From a checkpoint of a small sound classifier.
Model: 2.64M parameters, log mel input, arch tc_resnet, activation relu, depths [1, 1, 4, 1], widths [128, 128, 128, 128].
Data: trained on acted Russian speech (Dusha), 26041 training examples, 147.5 epochs.
Rows from block 4, named by matrix and row number. Rows with one number belong to one channel. Each number is 200 + 20 x the weight over the matrix's rms, rounded and kept within 0 to 999. All counts start at 0.
# convs0: first width-11 conv (model.blocks.4.convs.0.weight, 128x128x11), inputs 115-119, a 11 kernel for each
# convs1: second width-11 conv (model.blocks.4.convs.1.weight, 128x128x11, transposed), outputs 115-119, a 11 kernel for each
convs0.28,175,214,220,181,209,198,207,200,175,191,181,146,192,210,193,168,200,227,218,160,193,212,155,158,155,203,187,227,209,221,240,198,183,188,167,192,198,157,184,190,217,195,244,197,209,207,220,190,227,170,204,199,197,184,181
convs1.28,182,202,176,176,181,208,171,217,201,213,196,231,221,255,246,243,244,225,234,218,222,186,174,210,191,197,181,214,199,232,222,238,220,207,218,171,204,161,200,148,194,163,145,145,181,181,187,196,191,186,216,184,211,188,168
convs0.29,177,177,153,201,202,207,184,183,181,187,190,203,213,195,200,190,203,196,203,207,243,192,222,205,191,187,192,211,196,206,216,215,216,182,214,230,213,221,221,218,201,205,219,241,210,185,185,186,196,186,159,194,215,195,193
convs1.29,147,191,161,215,181,189,204,203,177,196,205,162,190,193,214,199,210,192,193,199,191,207,183,211,216,222,220,220,210,204,173,200,159,207,227,209,235,214,233,215,207,228,216,257,177,204,190,201,163,198,155,183,159,186,173
convs0.30,189,181,203,201,193,190,209,178,195,168,153,195,220,192,199,186,199,178,163,202,184,225,146,198,221,251,231,224,237,195,236,199,173,215,169,197,227,188,190,199,201,175,177,181,167,212,174,179,209,183,206,189,214,199,204
convs1.30,140,174,168,208,188,206,179,226,186,216,204,219,202,168,229,191,226,202,217,172,192,187,162,210,202,209,214,226,220,218,218,186,183,149,184,180,163,162,176,187,169,189,187,182,192,211,204,207,213,200,205,218,216,220,221
convs0.31,208,170,201,161,210,189,234,195,166,186,209,192,189,220,225,237,193,183,169,185,203,195,239,180,149,177,216,190,145,212,172,231,211,221,196,208,218,192,175,188,197,198,199,199,212,171,181,211,183,226,202,208,213,176,214
convs1.31,176,217,191,216,186,217,177,201,208,197,200,219,183,199,176,198,198,200,160,196,175,217,177,146,177,165,211,138,177,130,161,171,195,243,188,206,207,204,170,182,162,200,190,216,204,216,209,215,201,231,192,205,194,203,202
convs0.32,213,183,188,231,224,220,188,216,239,247,179,197,217,202,179,188,197,200,205,160,220,202,229,203,182,188,153,209,182,190,208,191,160,236,213,209,231,195,189,182,197,186,168,192,166,200,187,173,210,208,176,213,214,211,221
convs1.32,227,177,237,183,234,217,242,169,231,201,211,196,178,183,184,174,171,191,189,162,182,186,210,207,216,226,198,203,193,198,194,223,173,191,204,214,216,222,217,180,211,182,191,201,192,198,196,182,196,190,212,199,231,208,216
convs0.33,175,178,175,196,200,179,206,200,203,220,220,205,219,211,212,203,206,221,197,177,171,158,192,213,185,202,214,214,209,231,194,217,220,172,151,172,217,226,217,202,202,213,217,185,194,203,188,230,186,203,192,210,197,213,191
convs1.33,195,191,187,180,181,174,188,181,223,188,174,208,202,214,208,225,226,238,218,217,215,196,179,185,171,184,196,207,174,180,170,175,162,185,181,171,201,183,181,159,171,164,171,139,206,202,199,209,221,228,228,220,200,206,215
convs0.34,191,177,180,222,187,163,178,183,194,213,213,191,204,211,219,210,194,214,195,188,208,203,207,213,207,207,187,216,180,198,213,202,198,189,192,157,199,192,205,191,163,182,168,172,184,184,231,228,216,177,192,180,191,203,210
convs1.34,205,179,187,199,172,191,214,231,171,179,175,191,183,215,161,145,152,221,178,184,175,171,210,222,180,172,197,192,219,207,206,191,217,165,175,174,185,193,194,177,194,189,186,221,235,221,219,201,206,213,197,197,204,238,227
convs0.35,194,238,246,226,225,185,196,194,191,232,198,205,195,165,185,198,202,204,219,203,198,169,176,156,187,196,214,206,180,174,201,205,172,188,196,200,169,198,179,191,193,206,200,223,212,213,199,235,203,191,190,196,218,224,224
convs1.35,225,182,219,195,208,190,204,167,193,158,188,249,237,221,213,199,203,221,204,204,222,206,198,206,150,176,154,188,168,188,174,193,198,205,174,188,212,176,182,166,176,186,191,191,245,231,212,199,193,213,213,203,187,189,211
convs0.36,183,186,187,212,195,217,189,204,220,186,224,164,176,187,210,199,201,220,218,216,199,177,190,201,181,193,208,203,190,190,215,216,231,216,223,199,167,193,174,199,181,192,220,197,209,220,152,194,178,213,180,225,180,186,190
convs1.36,185,175,202,189,194,200,142,207,128,218,159,224,199,241,234,252,229,225,245,231,223,202,206,223,215,209,208,199,232,170,200,169,186,228,205,216,215,201,221,227,193,181,168,185,227,211,209,218,216,208,212,205,182,200,186
convs0.37,168,196,196,196,182,189,175,184,190,212,184,197,244,210,195,168,195,222,231,174,195,176,196,215,261,210,182,197,169,198,202,220,226,212,209,216,243,193,206,206,183,239,221,251,193,191,217,181,219,212,202,213,212,218,209
convs1.37,215,236,216,223,205,165,199,218,221,193,228,179,176,169,211,196,169,195,158,160,197,174,191,210,193,203,173,193,177,218,181,212,205,246,203,239,215,222,219,223,218,208,186,200,191,200,204,192,191,185,179,192,192,205,210
convs0.38,194,217,187,219,161,230,200,204,197,189,186,211,191,212,218,209,201,196,182,205,179,202,215,223,204,192,175,222,189,224,171,184,216,216,146,180,177,198,208,202,198,195,201,192,214,228,196,194,212,181,210,194,232,201,190
convs1.38,206,208,193,234,181,207,182,198,184,210,168,164,193,166,216,190,222,193,222,182,189,196,214,174,190,180,219,188,226,191,233,197,230,216,222,230,205,218,200,206,207,199,179,201,201,191,188,198,164,181,173,195,180,212,188
convs0.39,166,157,216,194,207,206,219,222,213,230,187,229,200,222,216,167,185,200,201,220,194,216,183,239,194,215,173,182,234,194,206,187,192,214,217,186,200,175,184,192,227,172,203,180,180,188,195,215,206,203,212,210,194,215,186
convs1.39,174,251,174,216,221,178,197,153,207,183,175,211,206,201,173,214,160,193,189,185,191,206,183,158,161,164,172,158,206,193,219,214,210,179,172,177,147,188,177,183,192,198,206,195,237,249,213,220,215,242,224,235,240,236,223
convs0.40,171,187,181,214,246,223,196,206,199,172,196,204,202,172,179,213,214,182,200,190,209,199,219,199,197,196,216,238,211,190,172,168,142,187,219,219,219,191,191,204,180,193,229,236,225,181,168,208,200,207,200,168,214,215,193
convs1.40,214,155,184,192,209,216,219,176,168,171,174,197,172,201,219,212,197,191,218,182,196,171,207,220,207,226,208,208,201,179,179,165,201,241,237,235,220,213,215,209,198,208,223,194,169,172,184,177,183,178,191,184,174,196,159
convs0.41,177,199,190,185,214,196,216,178,173,145,160,227,208,161,179,195,200,218,188,193,222,175,195,191,206,184,191,194,231,200,201,215,221,222,198,208,213,209,188,196,203,206,208,194,215,201,224,202,180,215,191,173,180,174,204
convs1.41,182,200,198,180,198,186,198,186,212,200,199,201,231,175,199,175,190,190,197,175,222,218,145,219,172,205,209,220,221,245,230,273,251,220,175,195,192,199,183,185,182,194,214,197,172,201,195,178,180,199,196,188,179,165,186
convs0.42,182,200,195,192,190,182,164,177,201,170,198,184,203,205,220,223,215,217,213,207,203,192,193,174,161,194,186,174,168,204,188,186,215,196,212,205,195,187,219,192,201,209,191,158,171,217,204,204,212,173,166,185,177,185,207
convs1.42,185,200,202,213,212,219,201,197,211,213,220,179,210,220,199,224,195,209,167,201,168,203,204,193,207,217,210,197,220,192,186,206,170,199,191,186,196,201,221,192,195,215,198,208,192,207,194,199,178,192,165,174,172,168,158
convs0.43,218,210,202,154,157,178,155,183,180,178,206,181,183,195,191,207,212,194,202,179,221,241,232,220,224,198,181,228,200,229,195,202,201,218,179,219,200,189,175,217,187,191,205,190,209,202,203,204,218,182,235,216,192,191,248
convs1.43,202,204,177,194,198,213,173,235,211,219,239,184,202,201,203,208,214,198,237,192,213,213,201,161,203,186,209,195,210,218,226,216,211,199,184,202,188,196,201,194,207,206,185,183,217,217,209,226,222,223,223,218,222,213,230
convs0.44,214,225,213,193,214,188,215,194,215,208,160,206,217,197,186,179,178,192,174,154,167,193,198,191,198,151,203,180,181,231,225,220,222,186,217,217,168,195,183,185,217,227,247,231,166,184,187,161,158,188,199,187,209,159,173
convs1.44,201,202,217,211,220,178,204,170,223,206,237,247,229,250,199,209,181,193,211,213,206,244,184,183,196,196,195,213,216,212,220,240,213,208,200,196,216,211,200,173,175,213,182,188,183,195,156,177,181,193,148,160,152,160,150
convs0.45,179,185,204,190,228,167,190,174,211,173,218,239,247,199,207,211,179,210,182,192,170,195,193,192,218,209,206,176,180,210,196,226,199,205,217,210,198,181,230,194,204,185,179,203,192,218,190,192,199,193,230,196,183,144,205
convs1.45,210,206,207,175,196,172,212,188,200,179,189,191,183,181,176,180,234,182,204,190,191,186,201,237,229,213,218,173,220,225,222,197,183,172,205,189,175,177,185,214,194,178,166,205,229,227,214,214,206,191,193,193,190,210,187
convs0.46,200,214,187,202,188,219,191,187,202,168,176,234,221,199,180,181,208,194,185,193,205,243,237,186,208,208,192,189,205,197,176,203,197,210,216,173,190,156,207,208,224,199,188,164,185,215,171,216,212,210,189,208,189,207,199
convs1.46,213,170,179,177,198,189,203,219,198,205,201,210,188,180,177,199,178,180,218,170,202,184,156,177,185,168,219,231,221,217,217,221,250,228,180,215,221,196,237,181,229,204,228,221,189,190,202,199,195,173,173,185,172,178,192
convs0.47,187,253,183,210,192,224,201,189,198,215,203,225,199,170,192,216,208,180,216,222,189,201,240,224,203,155,194,203,202,159,180,180,226,183,205,197,247,216,206,191,196,195,180,183,212,172,202,193,186,229,190,197,184,190,204
convs1.47,186,205,181,208,193,209,206,211,196,239,205,178,157,192,200,201,203,197,193,159,181,179,201,213,179,198,197,187,171,204,206,219,210,220,197,216,202,208,197,223,223,238,230,215,187,207,192,178,197,182,180,179,162,177,189
convs0.48,194,196,170,200,189,198,201,213,202,258,223,220,197,182,211,205,225,216,209,224,207,206,209,187,189,178,165,195,195,173,165,164,174,183,173,181,200,189,178,195,191,201,193,170,210,198,206,191,208,235,231,208,213,208,212
convs1.48,211,191,230,186,221,194,222,205,173,172,165,229,211,203,197,186,207,192,193,179,186,195,186,193,151,160,156,184,176,197,189,182,188,175,176,172,175,168,183,163,198,161,188,151,221,212,209,210,201,203,202,223,222,217,225
convs0.49,184,196,210,219,215,197,201,201,193,170,178,210,175,220,222,177,193,189,185,201,182,179,205,175,173,204,193,200,214,192,213,209,185,225,210,194,225,195,219,210,182,224,246,179,165,186,167,191,215,209,188,173,224,198,207
convs1.49,172,163,171,195,197,205,240,191,219,192,205,192,190,207,196,237,193,227,204,231,182,198,178,221,154,208,162,216,184,210,179,200,188,216,214,209,214,187,203,185,202,149,194,171,229,219,217,210,239,204,261,214,224,206,196
convs0.50,225,171,185,163,209,206,190,221,211,215,203,231,192,192,195,192,208,223,223,202,187,213,215,212,201,196,180,199,212,200,201,201,187,157,226,190,198,239,240,194,188,174,215,211,171,142,192,203,198,223,198,186,176,182,173
convs1.50,203,195,214,208,200,205,177,194,147,209,181,198,206,208,213,198,234,219,211,197,214,194,231,215,205,206,211,205,198,219,210,219,206,232,208,230,207,185,179,212,165,195,167,204,203,201,197,190,167,179,151,162,142,158,141
convs0.51,211,222,203,196,205,202,250,208,239,200,186,202,207,226,169,191,200,213,208,212,212,226,192,183,218,190,237,215,210,214,184,195,186,215,187,165,178,166,248,207,176,180,215,185,204,209,210,189,187,151,208,237,229,204,202
convs1.51,199,197,191,199,221,207,201,187,199,149,184,210,171,187,200,221,196,220,210,206,200,206,190,196,212,211,225,236,251,235,245,205,242,200,189,206,208,208,251,239,245,222,224,217,198,205,214,222,206,202,197,229,201,219,204
convs0.52,213,184,229,202,208,193,176,163,198,206,164,218,160,183,159,208,181,199,203,185,210,204,213,187,204,203,155,240,232,199,206,209,149,190,172,194,214,170,190,229,208,191,223,237,198,212,227,198,164,198,211,179,192,173,149
convs1.52,192,242,166,223,195,173,194,165,193,181,215,189,210,215,192,206,214,169,212,169,206,221,206,211,179,179,203,207,191,218,217,231,225,199,204,200,181,203,199,179,188,196,193,185,206,200,210,202,196,222,192,197,184,202,171
convs0.53,182,202,170,179,171,185,232,217,195,196,195,176,205,199,180,226,207,168,176,225,189,186,181,225,208,203,193,182,167,191,218,207,211,211,203,193,166,208,177,188,192,194,201,188,219,213,221,177,188,193,188,175,186,211,225
convs1.53,209,197,183,165,179,182,214,196,207,228,219,211,197,169,184,176,205,210,190,182,214,212,197,205,219,191,221,202,247,209,226,203,178,178,175,170,159,184,164,178,200,174,163,177,200,185,208,207,208,231,217,225,216,231,207
convs0.54,220,171,186,185,212,155,225,205,204,209,193,215,186,204,208,191,202,179,187,190,203,198,221,221,186,167,187,173,158,179,180,210,205,222,186,196,221,168,201,174,167,217,192,185,205,193,198,183,197,201,198,223,185,192,230
convs1.54,186,218,194,210,189,208,192,195,200,200,214,192,182,169,204,168,214,189,181,177,216,199,172,141,171,143,175,157,168,155,168,174,186,223,202,200,207,192,190,175,180,209,192,218,201,204,195,211,211,220,211,206,202,195,201
convs0.55,219,187,225,226,162,209,199,182,210,231,213,204,217,209,175,199,207,209,217,196,201,184,161,176,186,204,199,207,187,223,233,241,242,209,202,207,199,204,198,196,234,231,206,189,147,189,199,149,226,173,193,213,180,175,179
convs1.55,208,198,220,213,232,204,183,190,219,189,229,205,211,219,201,222,220,219,218,219,216,197,212,205,194,208,196,212,179,175,176,209,156,171,168,184,228,197,196,196,189,193,179,199,207,185,178,178,187,192,202,209,200,191,203
convs0.56,147,171,179,157,177,222,155,189,216,227,222,218,239,215,192,180,197,215,220,183,166,137,179,177,183,226,220,193,176,194,180,210,229,162,201,182,187,188,187,228,217,226,202,171,186,179,165,164,197,210,193,198,193,222,211
convs1.56,182,185,179,191,163,184,177,172,206,208,215,231,225,236,224,233,239,237,227,223,219,236,187,187,178,168,166,187,185,190,183,187,163,208,195,199,202,196,179,194,205,201,187,189,200,185,181,198,204,215,196,191,183,190,195
convs0.57,234,209,202,221,211,190,179,213,201,221,190,227,186,185,205,208,208,178,182,196,186,180,177,208,219,203,184,205,223,221,221,201,207,237,171,214,216,192,192,222,178,224,215,227,179,190,198,172,201,184,210,178,174,174,190
convs1.57,210,174,178,198,202,200,201,200,206,210,198,192,182,206,203,227,193,235,222,256,219,221,203,194,195,190,199,190,212,203,222,217,213,194,221,189,200,194,195,205,210,212,206,219,208,212,203,193,172,200,171,186,159,186,183
convs0.58,211,205,209,213,203,194,199,200,188,223,186,226,206,213,219,189,216,237,226,226,222,202,172,212,208,214,213,206,221,167,203,189,170,208,155,210,193,231,220,204,195,176,172,171,226,194,191,191,187,208,233,203,204,196,172
convs1.58,206,174,216,209,198,193,229,201,192,192,183,208,210,207,221,193,190,205,208,174,212,180,189,254,215,202,203,215,204,209,229,179,209,216,192,206,169,197,160,175,180,161,190,148,211,190,215,190,203,189,214,203,210,202,225
convs0.59,158,176,219,203,175,202,228,204,196,211,189,211,185,195,221,204,203,244,201,221,192,203,201,176,186,210,230,234,229,202,194,198,215,236,224,192,197,231,197,190,175,169,223,183,209,206,188,189,193,193,213,187,205,170,224
convs1.59,227,189,189,192,203,190,174,180,171,179,191,181,186,179,187,208,216,216,210,175,196,182,203,205,202,189,220,235,228,233,252,205,227,193,161,207,214,231,205,210,194,180,190,217,227,222,224,208,223,237,214,241,229,241,223
convs0.60,206,185,181,212,247,202,234,207,197,184,175,215,197,183,182,170,221,212,198,196,191,198,162,215,218,214,226,191,204,200,214,232,191,223,210,213,180,168,197,210,186,200,213,213,213,225,188,199,188,200,181,177,187,213,204
convs1.60,165,162,188,178,209,206,213,175,223,160,239,204,190,204,201,212,163,204,175,230,189,218,210,216,211,235,192,238,194,214,151,210,176,202,217,192,197,189,201,172,175,149,221,151,213,220,233,235,225,212,240,235,247,208,236
convs0.61,223,192,204,202,213,202,212,197,214,186,174,243,206,200,196,187,197,211,204,170,179,184,185,221,211,211,203,208,212,200,205,230,227,227,203,219,247,191,152,209,207,209,195,212,164,186,180,171,197,179,168,166,166,170,206
convs1.61,180,162,156,182,185,173,188,222,192,183,192,222,189,201,206,165,198,189,212,209,221,213,220,216,199,188,209,194,204,189,217,205,186,185,195,176,192,185,172,201,223,214,194,198,202,189,185,179,197,194,198,169,154,146,171
convs0.62,178,186,201,206,217,209,204,213,171,195,201,178,211,189,202,199,229,224,219,211,236,193,225,166,170,185,184,178,181,211,217,202,226,211,205,228,195,202,204,161,226,192,195,211,198,191,198,187,174,208,195,216,191,198,226
convs1.62,176,213,180,203,197,156,178,207,188,186,211,173,172,166,207,183,214,183,188,190,180,187,218,227,216,213,213,184,216,199,206,191,202,212,232,202,221,230,205,200,207,194,198,214,195,197,196,194,176,197,184,206,206,222,207
convs0.63,221,198,196,208,227,195,188,203,221,211,213,244,205,220,230,213,165,232,204,201,195,187,196,198,156,182,185,239,212,192,204,199,195,218,201,211,176,222,203,186,165,160,190,166,235,207,166,176,219,214,136,210,204,200,208
convs1.63,181,223,190,178,199,204,203,162,194,178,194,240,198,202,177,215,221,242,221,225,205,169,187,149,199,184,234,197,232,197,238,216,236,167,150,155,206,192,175,174,201,204,191,166,238,226,216,240,211,236,219,234,220,220,225
convs0.64,231,230,210,189,197,227,189,194,183,168,185,176,175,203,212,195,169,167,163,196,199,178,189,210,216,239,206,201,211,203,210,215,227,197,200,159,187,198,174,189,195,199,208,211,189,177,175,227,228,235,190,222,185,230,195
convs1.64,178,171,186,183,164,187,192,208,193,190,174,201,234,187,183,162,183,176,191,175,190,188,183,195,183,186,201,196,226,208,224,222,215,198,151,205,160,179,173,169,171,190,150,201,203,199,216,218,217,221,203,208,208,199,192
convs0.65,227,194,228,211,207,186,191,204,199,232,183,197,194,159,202,215,194,225,204,213,213,192,209,192,222,184,188,188,173,211,192,180,184,220,195,201,197,199,185,190,189,195,213,159,186,227,202,225,199,227,205,196,196,194,211
convs1.65,190,178,208,210,192,215,236,205,207,167,213,211,191,206,195,201,219,189,188,157,172,182,194,207,197,204,206,206,196,229,198,213,206,202,173,224,175,231,187,238,219,227,226,225,208,206,180,171,181,154,170,178,170,193,171
convs0.66,221,193,207,195,185,192,171,196,214,207,229,238,245,214,195,200,202,203,191,175,242,199,154,213,188,212,208,210,210,210,206,199,183,185,206,186,213,208,234,214,207,220,203,201,227,190,212,234,203,197,229,196,182,217,220
convs1.66,216,200,193,213,196,183,259,201,216,197,207,175,181,178,168,199,173,171,168,156,179,169,212,190,188,214,200,195,205,181,183,187,159,220,209,207,203,230,222,229,173,208,204,191,225,201,210,199,192,203,201,215,192,219,202
convs0.67,194,220,215,211,196,214,210,209,212,193,221,198,208,216,220,224,208,195,177,179,192,193,157,179,168,198,177,215,211,211,221,216,233,172,202,205,200,213,195,187,186,189,203,202,193,181,185,162,184,174,212,185,160,190,164
convs1.67,193,201,183,210,183,230,188,202,166,244,204,199,205,194,196,206,205,219,197,211,193,219,206,217,209,216,205,193,218,192,224,206,193,193,203,213,197,199,202,195,194,211,205,216,233,204,196,195,191,196,172,183,154,162,173
convs0.68,222,180,190,181,210,247,196,188,192,200,212,258,225,222,193,228,243,218,202,220,201,188,195,195,185,195,232,199,216,228,195,186,195,212,183,193,193,200,219,226,193,145,142,190,219,210,198,182,214,207,211,183,207,190,182
convs1.68,188,186,199,165,184,208,223,192,195,217,210,166,177,207,179,205,195,221,187,198,189,206,226,209,241,200,223,178,215,229,208,228,219,199,208,190,189,227,224,239,230,228,223,229,180,190,163,193,172,190,163,172,180,207,187
convs0.69,209,185,208,193,193,181,174,231,184,220,201,182,192,185,214,209,225,207,193,215,195,195,185,180,172,185,187,214,205,196,207,201,197,194,200,153,172,140,188,215,181,202,221,188,173,205,181,182,182,188,184,228,218,163,180
convs1.69,181,218,194,181,183,187,174,168,198,178,213,220,166,193,192,205,200,203,203,223,192,214,230,221,233,205,224,204,222,176,213,209,206,181,179,209,214,207,176,208,178,187,191,202,170,179,169,182,186,187,172,173,173,211,201
convs0.70,217,218,158,195,220,238,207,191,172,171,228,222,194,178,206,184,232,207,172,190,182,206,195,163,190,179,219,214,180,205,186,176,223,181,194,189,203,192,169,214,219,229,185,206,201,190,157,180,229,208,211,206,198,205,227
convs1.70,187,205,182,172,189,223,189,216,205,196,182,182,181,198,154,215,198,194,175,225,163,205,256,208,229,195,206,186,196,189,188,207,188,185,191,203,222,195,205,211,196,184,201,213,212,235,216,233,227,219,189,213,177,184,193
convs0.71,224,224,191,221,209,214,222,199,201,187,171,199,212,195,229,213,218,189,194,166,173,209,198,207,197,222,218,203,197,195,174,176,204,234,207,236,235,193,176,210,234,223,204,251,185,189,203,147,192,176,235,222,221,188,172
convs1.71,200,191,195,229,188,226,188,216,217,205,190,240,222,233,217,230,223,218,191,211,173,201,190,177,176,184,181,200,212,204,225,194,181,224,210,214,180,192,178,197,200,214,199,186,179,185,188,205,191,213,185,173,166,158,177
convs0.72,164,162,201,233,224,238,228,197,230,218,189,191,204,186,169,218,205,185,208,257,209,206,237,199,214,221,209,189,143,179,200,188,177,205,189,200,214,206,195,211,180,168,197,192,224,222,191,224,196,208,198,208,204,208,202
convs1.72,192,220,191,211,223,173,175,219,161,235,206,205,182,193,200,169,197,201,188,225,174,229,214,169,206,175,201,181,200,220,225,219,214,188,224,176,206,197,215,195,221,196,223,201,192,209,197,204,192,205,190,197,202,224,221
convs0.73,204,193,214,213,213,218,203,209,199,212,199,179,212,202,192,210,197,206,193,213,224,221,231,172,193,170,168,213,211,201,179,206,166,195,169,209,207,214,163,200,203,195,210,207,220,220,180,213,204,211,183,212,224,234,193
convs1.73,208,198,190,218,211,175,212,209,214,187,205,203,203,206,189,214,193,223,186,217,175,223,219,209,209,188,172,187,175,201,187,204,217,175,242,168,193,183,209,179,199,174,198,163,191,145,191,177,187,185,197,210,193,221,199
convs0.74,164,212,212,200,170,211,221,198,180,200,214,173,188,226,215,214,208,190,190,177,187,174,211,178,219,204,180,210,221,183,172,175,143,201,201,198,205,216,184,201,199,204,170,174,167,217,181,187,182,183,206,176,193,213,171
convs1.74,201,197,193,210,170,198,188,206,198,181,216,199,189,229,229,237,221,243,215,218,196,212,229,200,210,190,177,201,193,215,208,239,222,230,217,213,187,171,186,190,207,189,208,186,192,179,186,194,180,185,186,195,163,192,172
convs0.75,212,199,207,184,186,154,196,252,215,212,220,214,192,207,222,230,187,223,228,222,179,193,176,147,198,184,174,186,155,206,229,218,247,201,211,202,186,226,209,200,192,198,196,233,223,199,222,203,198,195,185,183,205,185,168
convs1.75,194,201,207,182,220,187,200,184,202,165,194,194,210,198,194,174,227,213,249,216,204,169,232,211,223,202,182,168,183,192,162,178,151,237,215,238,219,231,236,227,232,204,217,212,209,199,201,178,209,182,190,193,206,198,210
convs0.76,194,231,207,198,194,209,236,189,180,192,204,146,192,182,200,195,207,217,215,217,189,193,187,181,201,190,217,202,194,192,189,177,190,209,233,182,201,195,196,208,222,217,206,170,198,170,160,205,145,206,185,182,158,203,206
convs1.76,153,211,198,175,203,185,199,193,185,215,181,218,208,218,219,218,208,197,198,153,193,192,203,212,183,201,208,218,202,173,198,191,193,170,195,191,182,188,193,186,199,209,226,204,189,169,191,181,172,183,195,173,186,141,177
convs0.77,228,195,217,212,202,219,203,207,228,188,176,212,214,210,200,196,192,208,213,218,231,175,222,222,202,212,211,219,203,198,205,205,222,152,183,204,178,212,199,186,213,194,201,243,189,181,184,208,201,185,187,206,213,200,189
convs1.77,201,201,196,177,190,174,195,204,215,234,209,179,195,203,195,186,184,171,181,202,182,173,199,182,195,204,188,186,209,218,222,209,221,238,226,224,184,198,216,212,206,214,204,204,193,196,178,186,170,187,171,189,155,201,172
convs0.78,198,222,204,210,199,185,205,221,218,185,214,216,204,175,197,192,189,150,201,199,225,207,175,192,195,172,176,190,194,180,215,199,220,165,184,171,196,190,179,176,216,206,231,204,194,214,200,187,183,201,167,211,181,215,229
convs1.78,174,180,219,205,196,184,190,234,191,239,150,179,207,209,189,162,189,173,190,197,181,213,167,186,215,206,225,192,196,184,248,179,209,184,159,208,170,204,206,232,181,214,142,185,201,235,193,222,197,217,186,213,186,215,196
convs0.79,200,181,169,220,177,183,201,173,207,212,213,202,199,217,214,194,178,195,219,181,194,189,183,174,184,220,190,197,233,190,212,199,186,150,162,180,199,198,224,199,231,217,199,196,198,187,197,180,167,180,167,186,181,171,193
convs1.79,154,197,191,210,182,172,190,215,180,177,182,179,231,200,215,197,209,201,204,194,184,193,219,215,255,216,258,209,233,180,170,189,190,154,175,166,206,184,187,184,203,186,193,187,214,209,228,213,219,209,212,207,211,201,171
convs0.80,190,228,226,175,198,206,200,159,201,181,189,216,206,199,189,216,213,182,206,154,182,185,212,213,213,205,206,175,201,223,176,154,199,204,226,203,187,192,182,226,198,199,202,209,188,156,194,203,193,198,228,212,205,228,191
convs1.80,211,184,208,189,189,218,227,208,183,228,212,187,214,193,198,189,194,198,205,230,186,201,187,179,201,210,194,196,204,177,198,182,193,210,233,206,205,193,179,191,191,178,198,190,182,187,204,206,196,179,197,177,218,207,216
convs0.81,224,218,205,174,222,165,221,185,185,202,169,183,157,195,213,179,171,221,222,202,217,204,208,188,194,181,204,216,229,217,217,209,171,230,173,203,223,209,214,208,214,242,213,191,208,232,201,189,214,188,203,198,202,208,179
convs1.81,191,190,220,182,263,169,225,167,253,168,230,216,183,235,229,241,221,216,198,212,216,215,214,228,198,217,184,221,187,206,179,208,213,220,198,198,189,191,220,189,194,187,188,168,219,222,187,209,203,195,198,203,212,193,225
convs0.82,162,191,178,183,200,211,188,218,204,186,204,183,208,214,222,203,199,190,185,203,202,172,189,191,195,229,217,185,177,173,183,184,209,198,211,209,200,229,184,223,199,185,202,193,181,192,198,168,213,184,169,179,188,203,197
convs1.82,216,226,223,211,192,212,205,241,173,246,198,192,182,202,188,203,212,217,223,232,191,185,194,190,171,191,177,166,197,170,189,191,168,184,214,184,209,206,204,200,198,200,205,183,194,193,204,193,178,184,157,167,149,157,174
convs0.83,201,163,213,204,214,187,172,220,169,204,185,240,194,201,199,178,226,219,174,202,194,227,192,203,233,178,183,221,187,213,230,179,188,193,217,201,214,177,207,183,194,177,240,223,211,217,171,208,212,210,199,207,200,190,235
convs1.83,173,180,226,206,214,212,235,186,208,203,228,196,145,182,213,183,193,185,188,195,229,180,199,202,189,231,200,235,212,215,160,174,153,203,200,215,201,202,202,179,206,173,207,194,194,172,181,176,202,184,209,200,212,206,225
convs0.84,220,207,211,209,195,199,182,205,198,205,184,218,176,203,204,203,197,175,174,185,216,184,190,218,192,210,190,203,197,200,212,161,226,197,205,221,204,173,220,186,204,179,206,170,194,211,184,220,162,159,175,178,171,181,213
convs1.84,172,183,190,193,202,197,205,200,200,204,228,207,209,203,195,193,196,199,201,196,204,208,209,209,183,194,178,195,172,186,174,217,174,182,187,184,185,192,196,199,181,189,183,186,170,196,192,194,195,198,193,185,170,176,168
convs0.85,175,166,187,192,211,160,202,214,205,241,221,219,216,213,195,203,219,201,225,221,175,183,213,211,197,184,189,202,213,194,201,211,189,175,184,208,173,179,204,218,199,162,190,178,205,232,207,245,222,190,177,213,204,201,220
convs1.85,225,219,206,217,180,214,190,194,176,204,172,225,187,207,202,170,218,238,178,196,163,185,203,190,163,157,173,167,199,187,218,192,202,175,169,176,176,196,180,186,188,183,176,193,246,257,245,228,207,205,205,198,211,221,235
convs0.86,159,197,219,211,173,197,204,223,170,230,215,210,185,185,205,215,223,223,203,186,176,180,207,190,173,194,178,220,223,205,188,197,220,191,177,172,193,171,200,222,208,173,212,207,172,171,192,207,203,221,205,173,198,204,214
convs1.86,242,155,185,189,206,216,200,227,188,223,198,197,205,182,216,189,213,218,198,172,204,168,229,230,184,193,238,193,233,183,191,213,201,199,174,194,197,211,231,214,239,185,215,201,199,205,205,188,177,213,187,192,190,197,205
convs0.87,176,215,174,187,202,216,231,220,208,188,231,208,190,194,181,198,194,187,178,182,181,205,228,195,210,215,197,257,211,214,242,214,196,202,219,212,166,197,222,183,220,202,219,224,170,179,204,195,201,200,231,201,214,173,207
convs1.87,194,181,205,192,221,201,190,169,201,192,208,199,169,197,175,210,194,219,186,252,223,230,198,195,175,188,195,213,194,203,188,201,190,180,201,195,187,167,202,173,168,183,172,184,205,223,212,211,208,218,231,230,227,225,209